Rows from block 7 of the encoder, named by matrix and row number. Rows with one number belong to one channel. Each number is 128 + 24 x the weight over its row's rms, rounded and kept within 0 to 255. All counts start at 0. Numbers have three digits each. After the name is the row's rms in percent of the matrix's.
# convs0: first 3x3 conv (encoder.blocks.7.convs.0.weight, 384x384x3x3), inputs 14-20, a 3x3 kernel for each
# convs1: second 3x3 conv (encoder.blocks.7.convs.1.weight, 384x384x3x3, transposed), outputs 14-20, a 3x3 kernel for each
convs0.161 097:148168147128113143163133129126150122138142106114146120087135126133061098112092140189126144140143099154164140132143142130129127087117114106137154122139188092090110115138136108117121140111138
convs1.161 105:159196148156142127177106163145108142117092118166092115122120089169151125112125111111117102140128121139130153152154145114163096118114148098132154168130172132132108162140162119140145133137144
convs0.162 103:125101130136166150182138156151127118136113079115160119124085162113109181128150143116168080111072118113115156155133146085098122106150151128128142146134134126149141141119163160149130126120130
convs1.162 098:151115118060081130130123088091125108131120117120122141110130099146117146160128184118118129134158159090107115135175123133120139115095108121143127148135141086130094126151101121118143082092111
convs0.163 101:093058125148103103135098133157120079116151102134091089137164103080121156113086168174143138166152099136130092096130147149143132135114125111119119104119154100113161102116150101125120114108115
convs1.163 098:177137100164107140127153138096125119156132117139157090121089112115109098128149166135144104152125116132143105146164181124097136149166160102111151108177153122127108146119116164119134161123112
convs0.164 098:178087143126139097111153138174112150137157136157149155163097082096156143169139159129113122129086077127160145148137124116144112205134095146098091132095128153114115123142134109168141130110149
convs1.164 101:120099130134128131139100140136175110119112147116073098148097151103126149081087124125095116090162132166152131158159161125050137128125114155146138094122241114099155131092137123089153136126109
convs0.165 111:090129077162091129179151118134137112077121157125142202137137118096120157118117102096107170093127095153126146112148133146140118093119128128109122117121131109100119093122140093146118131142125
convs1.165 099:135087131145103088112137077157134115133124128120118140125143132119083119114060153129123118106090157149155120121100115075092150146100133149092100121123135148128074153122138112143128104155118
convs0.166 091:111158123113052129082131090112207120093093155125100139143141094134112116093116140154112141133080112148142122119109124125097101108161131130129147166141166112168106138131094124112145157149123
convs1.166 097:120105182125134144105102097125107091113177164163086144119108101103114166081145149125116112120116152133152096157092146087115164108114122166145123093156116137087144107128090122133133074138123
convs0.167 107:146096110117125123151150105152123157158160133143116108127158167153129106117121154149109192128108140099153134126133116117140124138121115138093125107141107113109138145102140123147113169129160
convs1.167 100:131100146111093125123110151144130109140099101116111128160138135166117133121119190136125145102130092101173126104155096199150092108098120135081157165119116171154174098136130132126170155172151
convs0.168 102:122095059116082151082117098117103125112146139118165105164139103131127160133123150102148119098145143169092102103167170127075144097137158147155120104135118142113092129141142111108154119184100
convs1.168 105:134111114083131123126137117131152134167078153132090119097155135128144131149119104106144121144126159110144089125166114096140146094141151145186162168136131125134100103131136106109133092164172
convs0.169 095:109104121139130153151131146168167107119087080133161112090094128137141120133116145111107162133142121148160130150162098106134135139068131108141118101111156116132098134128109127125092122131150
convs1.169 100:129109162118130103114125144131113139149117153127096086164117125168148135134150127113119125106175115132128120149131150116162156160105160114097148097103099115131104135127155167123107112120158
convs0.170 099:135141123109163192124127201161141109126136136124147109153093132085104179080123128113117136089115159126135133095136096101107105083100172133141122136127147133125153154103106124138133132168135
convs1.170 101:081091119149153123165188164112117123113143111154079118142157137136124113121125114114081144144111106138121086172167079132142144141078099132069108138134156119128126145132125147143156136168140
convs0.171 096:119144130141128108115119122108157132151127075125148135122110166094103067107070133099175139185165146150120159139096148135084121160144137141117118134122128102110121104135123146145150169169104
convs1.171 101:129118145145150161109149118124109135132122110145159136124128144112105108183149122133136093140144133109155133131100120155138118124184125107145120123075118113074114133114119107108122168135157
convs0.172 095:134104062147130096147079104170161137148147102115163109119159157103107145146172094090119112125121109086134137140101164171075132135091096152119117184129148110112133112165140120133153129099142
convs1.172 096:095127134142083074178127127126115123097136126116090127146132113102117161129147121118129159127116146112148117096141151170120103166073194088108132120163139137149119125124141103138139094144112
convs0.173 107:112139174105131123069101133167132158122123160106103135164101127119139092115132096124103132131161150128119152096120193149205116145145167152119152113133140131134108150108156104138106090118117
convs1.173 103:124129155153140165158074164135145121111132119134136136119133136137188115081121123113114135125106103117143116154193156118151150101091108107141140129135123187163114150110130163086136126122110
convs0.174 099:153154131115085093144098104143180171108125176140154115135116134137140103109153129147134157176176151123109144141143148114157148148122125113154105141132106138117099146086114157183125137147120
convs1.174 102:137143128134115133134084127114118136136116079117101116136106153125123139164112133144123134156188120097158117124152111146110150102067144127123086139135145140153125123083144161154122089152089
convs0.175 097:153148140106121165102105139091114146162127186142149094117117162149176115129109092093140145134129136132112125130142129094149144125112128116127135156142108139116125168150104161141115092129107
convs1.175 100:131100080108138173119145098157142123177191120124066140133108093114163148134127109121125149137119137111123130135145146132115157127061184092162118171112092125126159181147167151150118128110116
convs0.176 091:112135141123134162119112127113120128154137206167107171132138159121136101110108099161129098206100129114105149150125133143109117142172121103115101135102126160145131134119145119101135152106128
convs1.176 101:124153127115153151117107137134140111101152149078124115116095133110152162145120153133167144146189137141146119117076138071101129120112115099115119123131115112128138105131154177099161180114089
convs0.177 099:071129150112156102096190157140133130129121129132107102077157084101090112097122099151159124151100183152115152144141119108139134144118144100148128130150137148113122132087119149115123185110118
convs1.177 100:124140132130114124116188137146153144112141126102110136126179104143051109130082128118145092150129123144147123139150108129106136124139153081145141154142145086154113112126120146141122144140135
convs0.178 105:166144087129157163130108148147109103110126095103137094118104111120127077178161168159110153132139099141130122141134106117099122107153104156118135136123139119108126094164150117139106112085105
convs1.178 103:097085098120117118109095098112091122105148141133127142145113122105133108139079101141133132123145128107162117125132086138118095133141143166090185109138099171114140184160106099132108142119142
convs0.179 106:161131090115084108120153185152127109104127134122112104162185151122141115107163089153150124149122169157086181092150131151131119136152116115159138125137156096140069086079126137111147126110120
convs1.179 098:164130176176116125079172106117165134121108131158118109130089099130134145129134151122129130090160099106128128101082110097133124086132132107168112135106169137079079187117129159130128092105165
convs0.180 096:183119104115163144136111110126111167071117130110138178143127179123141139187169094140177103092153130117122134183107123139119142103158139126114119107155115153151105112118160141116110149101106
convs1.180 100:134130132127120107122157109104149081144143138118118117119144124136164143115125138127121128123090133127148133097154127055193138102166120152111144141148113161085124118146111072149128085154118
convs0.181 100:084146133135119166143161152106136156123165083113126096170128110109137144109117142141106153172124139108090142084136153179100101070136116133138157140113106130139086095110103087124114082140126
convs1.181 097:137084110152106157144130086149138111119168161165154132138104115131104126132144127157150138135138084161140130133092127136169116091175164154167138140131117092122104100098117109119094140156137
convs0.182 101:113082099150146159111158117073148140133121181134110148183130104097191157129117111092154124138119169128137084144094138117070145120130140097126116133134149156145156147142133194145105111134137
convs1.182 099:118152159144089110117074093142095104161139173132168134123100141169079111124122115159156156140135142139127107108147160203168121163106156141120102148214146089120134150134124143135161066091111
convs0.183 099:174095149148121151125155146087125103111142141090171168135139104119115059131148114130160109155139105162096092092176111124138100130102131127105120120132148154122108133115131125140166169144106
convs1.183 101:138084118121148126109122114138097087123140112119174109137096113144122118132092097119142126135148080139087132105090101145141094143169125130115097139098117112067163127148195085137156112115077
convs0.184 098:154130134088100134129153118149121096122171142151137144117096136185093112158149131115123173114155104152129125127149124118111149157086128122097116128111106133143118124128120101165118141161139
convs1.184 098:109116126109120128123119098149143100097142126118144189124100132114185118108146141131107109100125129116162112115104110148180132150147082156142098118124142144141107123142111111149092052104115
convs0.185 104:096123141103121150077125106091145163108129108132162124173139144115122133151143131087111083150120133154156114113105113145125115135144126166109156133129124114103129142131107124109122118141144
convs1.185 103:089093139124125137129143146113123121153151090084120129120165116086115108103105112118113160133133154152116171122157124142150164121131110158106164132141173162106164137139105142106127166126151
convs0.186 106:090099162136134141178109118167137151067110130135104118139142094123076174156144074143144102164112126119159098157092121151063130156114158122152138146141115112142167141158144121120114099119127
convs1.186 108:163139125132116170088115114147084133166136122149105186129090103139136144129113125143117123088139138150115119160106067126158096165156079135137133121154116156125150114110130106166099117101111
convs0.187 102:120141163153172117145170197132126121108122146082100117113115177097139140141170132139165169121124114137100144127128142123110164117091142151125143110138172147130086116093102131175112147118075
convs1.187 095:108116152111098098138120140156155140136105171148131114126167125129114109094127127149118143126125142161125107101137097125127104100132109117159143043126137076095128166145150140148149148209155
convs0.188 094:094119107108133120133114123125150067124071085150168170102133150156113141151111140116061120138150157121073119116153124156131133147099126115127100158130102105128147145135102156075141119115146
convs1.188 095:123094174145154138105099130153178123117120150101156134096096132132170064131117137146120127157109135143130119099146136154104146190125117144107111139139159144142145109183092112148104145109135
convs0.189 106:104138135095138088130129137211126163102108135144169152161157096147136161122114124103108161128124163105104133105131150132119122135109162125147122107130091099152115126101125121141172144154093
convs1.189 103:135160117127147099111114109144153147104148168120119095092089126155121157108153104140125128138131155127070055154146085126112117111109139126156157169131146122114115157138131136126128110101152
convs0.190 093:172099135106153132134123154182131062129150124137142122170089104128128143127108120157094082128137114086111125092143148130152112115116158143129168152126142119132122132102154102136086129122144
convs1.190 096:133110114114105123108098155121161107121136123151185114127156125095087104134108138130117135126106119159144129139136134136111087102095107145113149121102160114121152105131116112147133148150167
convs0.191 095:159117104116111105149124100130143157132106115145131135114145095169180159123122140104109156097122108125148110136135142127150125166121168135114106132109132122084104102131106141141153150143110
convs1.191 101:150103170090188152146154160142154101119118103164149152109132137142105170171130148130139144166129144131130158081130115156120168114158113119135122157177088177138094103125123096174122089076158
convs0.192 103:143091097135148143122126171106128125119128121124150130136136179126118149143099112117133142141142097109096198142157116090164118164115106146125139153136137144117063096102129143083131110119126
convs1.192 103:101125161099116121106077130101148091118125145161128134128128118130176107129130144094116151138107126165129129144133175139169148073119135088133111072096196172132070151116146138133123126165172
convs0.193 107:159152135135093136103140097150114084096107101149153088127107137150136137140134125107129143102135116134156104153087098189166116128102109167127142121102113128141159111125149139103105143112097
convs1.193 100:142111111153156139130120170187120120147165131095138094137083128184127133115103129136127115149147125137124124112115110135127080115151143112115141116114180161128138153153115110129123162122141
convs0.194 096:132135133145145133120122157170081146144082119087117142119154118107139146144144135130152129130146136131144147162163126137116131119151106119164121092130147136116133142113109163126117150114101
convs1.194 101:125118125134158123090114102118112119116110133149146108129110151116084113124132108091162153114133128115165128104097085106102105117131118113153130149114145166104159133110126129129134136129153
convs0.195 101:132129111116155134148155102136141165131127118133139106167167075085154151119110127138109116143141109157126105105111137130127108125125115142115153084140181056058181000152126001138152007151182
convs1.195 091:107101129117143149068135133151102128163124109091123159157082168171115159165155116118168093127127124108133111114120145143131129118124131136145087105178045123155157109162139067093051136155018
convs0.196 098:117126134130107128085154120159142121130133131138165153100121134159114134121140092134102164089125162095147091148142119186099141142133112139130137137145099103133122116120124123121152115143159
convs1.196 097:141095121123151104131107143104116142088066178109120121142104097112131163136124162136143121131143110130116155102115124126125109131120112152121125144106141172086111121110112145138121075114155
convs0.197 103:140111109101113125096132141127119139151122148124136131151174133143099153160165097174110124160116114116115114090143123111106124116110212134115134107143118143111112109146133108156110123154128
convs1.197 105:122147156121065129108152130137095141135121126104140120144147126096163130150123088146126143148170116124128108120152165123128150103110140179136152133137110128108172124115138135105145153178136
convs0.198 113:152149124174126131065085096110136127139145120119148133160113147141077119115158142106094129101111129126172128121152155130151136157116148126137107121118128134124099127137097144121115144118143
convs1.198 105:104192170082090122126159156155106102131156140110170136166110114144122122111105158154146110142141122079127134123118097115133172130160126166174135122116137136109138076134119138138147174117122
convs0.199 101:119143115103125136150151085120129115154118138060105147106155151130131128127124087127134119154107120048167101112147108101159126110107157112115114142111118115099133123147111146143118153139136
convs1.199 102:155108154121121143118140149149159130145140128113128146098122123094121096145181149165113127163147140128172148129141099135138112138150129138155124102138090119137124157123144159168121126119151
convs0.200 097:129129136107144155125142130104130137116138112154136082107155109168125115104142153121089130144093111138150119093136180144158154111118121119095155104131170110174141117138126135151131109188118
convs1.200 101:105117107128116115130113116111145081107175108100109152189135150122118114084166148126126140142093143120126145168126139139137139113151145136118147096149152122103157125108143102133095146154129
convs0.201 099:142102105133118161115131199128175131100133136142102149162150154131114125148107097108089133095131133100137114143118159144150123185152155121133126126126127125134135138071118086127167080127122
convs1.201 103:139113145159131136138117093093139124128143184083088069101151132129167122097112175132139127116133137141120192118105142077153133083144157109146103124110125092158122124113121148117134129166128
convs0.202 096:127113147110135106138124134093179148096125111162140133154136110116096173139150142073096154093131095143155118116104152149142146130115101107156142087141143132145114144125134156108149127151143
convs1.202 093:160162138140114102128097134124144123153129131100117062132081131171112170083057104104130127119112146075151114128172105128081106103124147155148107118134111145067116123090167141110124099134139
convs0.203 094:133132132153123096142108077105103134096125102096130145101116118121106117153131142099158118139104173158123068144151144171143129123124118125149125150155118122113122142142121120106124107120138
convs1.203 099:188136123146123104128157166107126132132148145117129116119113129104129119159081157137135126130172121104107155148109163171185109084121137145154130151112089134146101165154143072121106083089081
convs0.204 105:152142149136104095157071094089056119142128141116130098112147132087104153145084119149098146132108111100137121096109137134090179118099126165123097149099075158081102089125125069134133038155161
convs1.204 093:132081135159107177095151098085132154191091110132115157107133170088116159111112123130103128128145107097138128110142103126146129102137138123155122133121116130069120128185128114126155108133132
convs0.205 107:119158100102111134152165161152093147131140170121106111090110120127097146106148111155123179161132119163166110161094177127104118125146143165126137162110134084132138114130099110129158135167122
convs1.205 100:126098110101140102142167127104136121147147133088137106155143091113125126127128161131136065104112100106167118119097099098120141168141145145125116105183105166122126145162150134117158182111118
convs0.206 110:100129114088141123167107154119133080120111100146135077114120175100127156108149110153091101139143103121113118100130109111105134117099132120150129123104092127152135134126097116141139085146127
convs1.206 103:180149119123111154103117138149119137148136111134143116119151080134152140102123117162143132102159113116131102069116131180078120119092149099158137150137117125087116148152134148102120118129129
convs0.207 099:147135138124144135151121111116101191131153129161164081122176131188119135204128120161130143104141172133217093103115094142124122169087127088125138115134132119164093172094149221098107172093182
convs1.207 097:155142110141084143139115142189100165105117154101077109169114110146125104136126091127104101156161136127093124130114118114111117142138168154122145143174111112148124118138142152155122130158108
convs0.208 108:166078114121126115099083126170175134121156120095128124123142103097103186136125098166197167128101147116128153123105173151154121145127172134129131123119131137114080115117139147150107165124093
convs1.208 101:130106134128091143158130121169129111155135114083143132094124152101156082131114118087079133121166134106081134115085121116093102122130131126121125133084157124138124162155131139140118130086139
convs0.209 102:109164119121124121126117121121141146143103150156093114099126111121081116176147113136117135149161126090141127128141108097092139119097115119120113144097119121164072127103128102072142119035123
convs1.209 096:123153147126139159122111131109127108129129128093110179114164144135126130165088130132137125125111140135076115133157145109121130127172169082180120099171062095092117151130118120126146139136153
convs0.210 095:116118169141110119138123125150104170118157148126162111135128150154109107162120136155126092137123145123120150125117180162136105126101154163173136136108109125125091165127125145132119166131164
convs1.210 103:148143099137170150111153113076103156126145135106160097148119162097156138125119146111134088104156131148156127144171131132158179117111151178099103122127112074052167120129110108148112128110114
convs0.211 099:153071136130143158117121089095139113077160096110133145117161087119105180097118117122134103144071122090148124144106108111130124129161164117151145111144153100151130146093120179112109165086169
convs1.211 095:147147169118140077127183138126142139151136133144115113139163137124101104129150120124173131154113116166115114166153141085105130107128105162147116111098148123144141148095132138153150137108086
convs0.212 095:074093135122152172131168125131119137164141138128135087132131158122116129101103146154135117081120110111141156142168086144109098124074150125126130117132136114140149108133135138092096146126099
convs1.212 102:142149117094133142136128170100110141126081098125124116134111158115120117143117139112114168159123122103171066094142128126119111170136088140129131123174076136137158094145080147109134157165117
convs0.213 102:121115121112122157121169114138131105110136087122102136143174176117124121132121119099135135119130179160113134124118097068119134126136162119114145130159085104134123140123129123137143129124104
convs1.213 099:146148125099137133105141085101115095137131078148136136116102143130164161124116159133132141152116112132134130094109084128131060148095112175131132119126195141160151095149154095153171127145118
convs0.214 100:126153107122153081193185094140162127129128082121105150133127129119141130113093142115107114112133165127147163161149133092120137114153119087147112087138191138138139129092121131144113126152149
convs1.214 102:127141157158115119136093166130123116126103099116153124139113179102118094123081123078120162137145109134124119141140137093105129114127180169150144100165102106094109118105141162077159133162108
convs0.215 092:114155122119145127106126074116117100154126144163097137139130132084139078073075137077147184132127121098107124099134150146155116125135185072140139132148149118104119118070120164093115156107153
convs1.215 096:174123084074080180138140163118144133141116163124127139138118146207115120149089136131129147148112146106145121143123132133129136146125112124102165094143159141166167136136107099100129123146158
convs0.216 099:151083116140128131143146099172137138124114117142145116139110131095151149158135145121091124132130150125116145091114126096172153100108133133124138132123103124088133151129116122154134136119147
convs1.216 100:099156149155126106136153113091095128116125104111112129160139155086141128119130104119134124135180136123094137156115125134171141139107085136134121129127170151143109121114129108094141151115093
convs0.217 103:135147155128184145127114138142118148123110095159121094140119107106118126130125109120116129116126153111201140119138147118151087138091106143129115121127116131143123153142112136126132114108154
convs1.217 103:110151113199130150155133159128110128116132112135162082117088099117125104087048123099123148103137116126123131088134175109096116152189093108145113108146150162132122118122148105126130167181130
convs0.218 097:139098131120134101091117138114127101133089127130159096138091110107134132139180107131114170147112144164119153121084118137127105102110134163107110136125126107114121107144133141118100119196125
convs1.218 100:124110139175136183124164142110104125149171137129143124152141123114101116120149124122104095127129123142101147131155087098123139119142142142152069141131132144154103147124136165132143071116154
convs0.219 097:183119119169101128138138095184156133150117134119132110109141137156152132147103107109129138164120168172092136122129089122103113112106143131118141129129113127090144114163128090123092065057174
convs1.219 096:126108112098149119096150127102123136132111104110174155129123136109119152168151130135129099125174107138136135109171131077137094098164120088167108105151111166118126102108152101146138130125122
convs0.220 106:152198118190126150138138092154123093100113091132101123108164118124155124070166123114110145106153152131147106120173097132084106108116129144104133146123116123143135115125135141121125099134141
convs1.220 097:122115200134125105135099106141138172119135105154148122110183116116113172106111133139116129135121112156127122159147115162092142166149163105107141104134184143129149163088142100098129110117110
convs0.221 101:109149100105101135132160121146105128195091146150120115115064110119123153082131106121122097150120157140125129155093146158137104124125090139095124148155128182141120090086122163106105108107124
convs1.221 101:117139108115134132117099139113131115119130103144086101130184163127128137136143117124166114126142143135152138156128093191157121115137157147147073132132169147121137147120149057142123096158130
convs0.222 091:069081127109116153102089163084157126085154101136116148160099131149183105101159186154135079079122159115170136127093134154107107122148118104162132137138152133130126161113142125088118127090145
convs1.222 104:162158095173129146119152128081147118124166121144152155136119108142117139135094142118115142093119105193112090144101128093118122107122037119116126102085120144120134146117142157105121108093072
convs0.223 100:167156118140142163137176161102151115130122126127135144138108175126105172132132110152115098135170108137090084107118141088140135154137101104142161134114136109091044118083137087158130079083116
convs1.223 094:100110178112129089109113111147111094141112185108141161097136122145108085102110124112143138130075114166129108121145141103136161076086075161154099124198211123150094170071093132125085107144088
convs0.224 097:119111125171137131137155157142135141146125146125128114130143130109147151105095111093161045138134119144173126131160137132148131145122147122119148110140195107132187140159123102135124132131117
convs1.224 097:155119144142126168130133193175106102118098136076122129104143128126114123127174136097107162112130131157099125126093134106107112137108100084150163081150129087108170157162127109160086116128105
convs0.225 098:148083104130107102145112149123157150159093159095129176113129153141112151116072115107092121117161126181117062133124109149114119124145124134124138128120133114124103126135122125103133100088108
convs1.225 102:094074135131118156102137118171101086114139116142111118133136096132154092090097143124123127130169127111127132114078119161158121129137127132142145127162113123154134100157143132169123110138136
convs0.226 094:097104101169137106132129124166131157120114126106112135106121140118127131117144112138161136116108077123142131118107131142112121103115109147122101148142098101086086133127175206124112116243123
convs1.226 096:158108109134121146123154150107123164064114152129090133103111143116102105102142122112121141142139136119102120144132122121114120144163135145141102161173119091086130093137133124133176090158124
convs0.227 094:116115122143166128139119108109134108131143121148134122131094105089157085091109152114095128140096183146183144125102158126102072122114158105108152143145127149120102114101111071085114097129142
convs1.227 098:158107139134124128155160141099105148154153116210162118137136104128130166164146139130118111115128135147114117094135111151156095102091125148107151147136094115111113133117162083134132127086159
convs0.228 102:160072112127139148096113132114145123097119131122096107156120176157150091129166159120124117139118076133152102138134105131109129137129174121146129130123119137115095132131109116105113132087133
convs1.228 100:123098119093097152094129172132132121138133175137119127133102102117091137161157119098122168108145093138137129107157155087128097168153084155148128131108091114105161095137120109115123111121161
convs0.229 106:200131120132141136194139141085154121153140175167175092124162112126152115113141136142124094138096102156135129137154172121122144127145130132155117103125144158106154129148111132141078143127130
convs1.229 102:089125121120134112151155141119112118153092101107175137127126106151118155117138153100135115129114105112127117112134116072147165091092123129131122127100154097090089149166117133145115093113157
convs0.230 106:099101124152162148119153165144143111108134087114093119100091104124104140136116162120122084114146132156167138103149083122125128110151121130132139150132125136159146125092131133107105098126121
convs1.230 103:106081123186146106118102126118111141115166112113128150111167125140103144127134132125152129141115158159162117144097138098149184130175158092066145176164134136124141157111151100120115126149148
convs0.231 098:104140163139111103132137145135124121104129162151075162118098106163142101181087082134141126167130126131113146127116138173120176108109098155125130130105145136127139124109111122116123091144139
convs1.231 096:125142109172071093150165132149122143073164097112101136154129148137145152126140121103162185108147123136111163133109122132122082103104157134148115115124129190119125125149094170099126124148126
convs0.232 096:112150159175086145115113094135153121077143175149145135178138173144139138130150109103122119130109115160105132136132141113144154138100152201130149127139127123093117146094139123131137112127148
convs1.232 104:182101144103155085078117132145140108111111115108119101117102156149151132146131125146095122145136120145144135137121106134114122125134091122106141083117159093112122133131110113093075170138105
convs0.233 091:160154160141090170177130154144106092159142090172164102165038157112122140108143124173128106143106127130082109130139157145109079101153161120143124113109117113093134113122107134141075139176148
convs1.233 100:152098075090071121103111142144117153131081136111146103104098140123097067137140108153139179116150129101073149151074128155086155076129135090158169098098127121149102107121124134150100179158089
convs0.234 091:132141134119108143156092157149110124131150147113156146163154098160129146165149129132126163116098170165135114104120148077120147059078110140132124157108139141119102119137114120118081121093151
convs1.234 096:116133125113131101125101099181150133135158102107148100133162133135129105124149128134122148104128116149095079149176150131173114114149157160150100130115127097152139162139132102112122170126074
convs0.235 102:124108117143106107086126114126137135188092108145129157114137119141126129143087152118149116137125121109169115154164110145164076152102127144112119151113121132132107106122118142129125162138116
convs1.235 101:128102157089131110102082110116163095118119132112105145120153174135134132146117131143130145115116135114131119164128131137107138088079099122092127113154143128160146080112084161109131128132129
convs0.236 100:132121124142115118112132138166142141183151093132129110096098097130151129106125123174090102119143147195131110158147119171125098128142085136134132160136118199150152123167130100103122095093117
convs1.236 096:115106147112109139124100138153115138154119113152121102159182089175133125153116073125101098124178131131116120130176121148148180157123140128118119138110140118163090097125119117080130091142124
convs0.237 099:128163187126113101105144116139127089110130110160077113160115103144107103154119104136137126152166132118109146208113100122118128150125139141106108137112137109148103171123158129104138117065117
convs1.237 097:114108131149118122068144146119117146069092112183093141130119137122143114119139117122088108123140117152096129143135122123145158142142177148146098105156144106142091116121148135107153126110099
convs0.238 106:160142124122149159146141144131103103159148140158098123117096140139110084119104082150101142091088108113109112118139141129114117100133126151135137195168176176158138150161109168091105114057125
convs1.238 100:139121107128126106133144111104141163123165131131137112141135130166106121102159165175161093152134148130098129116112177170148130160142152090090107157113142146143111085113097107144121138135170
convs0.239 098:123141131141133127110139108165110114149099111150131091105142118102113139171135073119135119105109124145137120104101092097118145117136122123159108101086172109116127122174131091113101106096159
convs1.239 099:140135114146136150102085110104130111186114141160140111162142127086115174127114123163150131149121121142138133122147130096131183125118119174131097148149112184149136147181098161122086144097089
convs0.240 102:105112134109152128080152079124123162100118157132148099125099101134101157136138078088144162104119117072106138151122131123152166144118140133142114120162121149135128106094125092116136158139132
convs1.240 101:119118179107111125160105110154111135164120100138143145133107097113117164141150111114134129108129150078136114103087137129097150147093106136145135174126121181138167149111129107133126150153139
convs0.241 095:107135073131071145096112134112079103119144162147150109119144161129147104148124135082120147129093111139144142116104121123073153110109129109104101146133139137141100152162152126122125081084114
convs1.241 098:105139085125172112134105133176128107155086137143132142129122083083198163135134143131134113112108095118123085130108184078112089088139128090144123178126132123108152171108136140114134101137139
convs0.242 094:173093111140140124124145134170190127151133164167177121087127119167126129105129120118105109120127158124090087116150136185109086170136150165125131120146121148158093114138131156140156104124132
convs1.242 097:139148135127165133146109098133146095123108136152120093128121082100085134106136136101132128127125084116121131115103118108145088100112107127124119144130124132109127128138159109119131123113120
convs0.243 097:129145140092123163099120140062118151115120156137120138137163186117136170136120145142114120140177113154174145125140111077084150111163136105124108187157170084090107148140121109129123147130106
convs1.243 102:126114122104155174099127147163121132109111113118102128128096148088143163141155126136096149128102132116128111126091109134160109168117094137106137122151119136138096128094099133109178112117136
convs0.244 094:082166129098110143182154171123124074112151146105100133118088137095114090151089091114135138110120176149123085174144149144125140151095154092151134107128100111142137138074096104098136099126157
convs1.244 102:134134095104140134074146161144148138107131108107125136124095157110167145136115104123090156121141134138128149158092130158098129114116105139121140168124150141115163116128100131125142115119130
convs0.245 097:131132127110057108149127144129134134112137114150108121108147134157101119132101111121173107143142108133128164104116125136148127126144108129121149121136127109048060097112136144120122102069152
convs1.245 099:124119139091158105153145114128131136095138119120160168134085110146106125118141107123142109127170127152083147139145144141136122103069125161180140083133080094137101124143141135123147110131099
convs0.246 094:138097104103114183131104130129140160118095145141100085143166109109135151120119089147177152072129118106131142122143107160097122158084131135137130158122107147117161118103078089143105093119135
convs1.246 099:154136138132137154134179126130084100114135091099139163122150153143128119139167087130119112089114176138075116107120164137152118111120116126145132145127118134113075114082138124131097071159106
convs0.247 087:162125132129128128099157172156124120142120110139158115094182128132134180116178122128146171170190174145134101157153128151132199159118111124094119131148121128144166109150128127141105174109160
convs1.247 105:127120112116071145103155109136115127135111118104143134140145135127118131072094128123153089113053111178112135112185110104108187122105120120155100134120091144188095111106118122139122099177140
convs0.248 098:163135109166133109121137118105139164109094140122135141129132117146140132104126140120104153129116155139125104155092148125122135122161101149150162127111149152117076115103137125144159147161111
convs1.248 100:141148108133081132152116154129125078118149131137124146131119149130120091157115100129138128130125153141102117122123115165142127134081120124160134057119144112125106107118143082106184144139173
convs0.249 103:141122112162107122137124109149134114157123107082125129128138127132169149130117143168102157124136113142112145142111167111151135138153137143115135137136139169150128110161119128109115126103136
convs1.249 101:149134080085170106133083154101171155095103122101119104131143169131131156133134103148133123144171144119145115139112166083140128152094119120100094184098109136127124108097127161149138117099126
convs0.250 107:102123140122141102123125090088174130131106152101121085130110136125113142113121100102177092130104120125119120173117146180099180132133144105109118142143104134156209125076106139098160176116140
convs1.250 098:101090114122144111141175128111108118133141101119119120113134154168128140118145123114109133116111128159118117132095107096136150144116122106043162098132115126124102124090098150142142161137121
convs0.251 089:144109134118115114114094129127132158154095144087140115168108137123114132167137104098124160137129125148109195148138122196127090126108138092124100121135120127155102103101132096143116134133113
convs1.251 095:131114104115099064098086066083143097149146140136125107083153153140171121094112146114132119092151149127140142113155090120138191156129089094142073068100169097095117139108158113112142143124143
convs0.252 104:103143130149119173132149111160143137112166141138156123136151106144106094156130114135142113109160115144105123108129088139187115099100146117138149113148104142133124124136100129097141169131121
convs1.252 099:107149128109104134108110168169092151092090096139099136116114074115152114136126114140125145180151128126116092139094126115100156116140119130129131090169079175161142111110143108125128090112137
convs0.253 104:103161115133121099097138092096140159152107130093160147131117157105074095084122154125118099129117167126126124108128148087106123111130094151124109115107126134106138132118098092182150172161109
convs1.253 100:133130127155133120142124139171136113140119078126134117180122061174101113125088174158132139163107118165132137162136144138112129138121142125130104160118113132167133140126119158141192179108115
convs0.254 100:111137122092124154123139169092126113115133133168137102139103109144128156128167085087128180139152126109127119154150112088103146090161124108113143115117113128161132106158127134095123143097169
convs1.254 098:154165126136107182155148126129122130080200153140109131121114102084163091102086137145107144138137108111116160113111126191153115149113110141099139130154059125121143124111143144140119163111126
convs0.255 105:144146118174105121157133120157125151135122125120084147156192090122141108107098095135138118157135110099144166158146165153104118168137141163116157143117125138140142114105139086126144101109142
convs1.255 095:161119152146156130147131126143130108128150163112116132164129151110145139136155143120133162147112096119113119107172133186136096149144112143146151048122137149063101101110140167134139130153133
convs0.256 104:173139105167136133134168141151087130107152128082136152152136137118171110110109166120070115134114069135123161090116096139159099149130119107142139133138102144120106113119121126100156124101122
convs1.256 104:136094119116125143108186114154132078094133146143113124121181110117118170120155103130140101143122156114125133127113150170113092122129134136139132143124099143139103171165167140139124090114127
convs0.257 099:135170129152126143098122142082111140089131175158137174098088119130052100101163113137125092143113165155101187100140096104163117124112157117143106140102143121145143124125146146122116139103125
convs1.257 100:103104163119124108098106124130144130127152102109142151145139125151132150142126140097154129123154096105126116132163123125118127105106136196110140150149130105123115107156154107161142172108125
convs0.258 101:157113136114147163108109166137125169175139090161108088122133130120127166120140131181134130135108136122111144102141179143105092106141113132101138158123140111141131110074121104154136144172135
convs1.258 098:076119166127135129135080155148143108134122144114106112125095128120119079146112157133108146097113134111153120137127112145163115144147115138126109099146113159118102078181128136154150143118158
convs0.259 097:091101156129131091117167137155135141160163131123136163106086122171151134117120083100160111130125157148164130130119122105126136102127130110143077133160119255176150164102095102105133099122098
convs1.259 099:136078135128110100137191139145122115120145095113160149108090138107163116168129137123107111117115123173125119166154107156119150150113090096144095149103121112130132141153105106134172128139103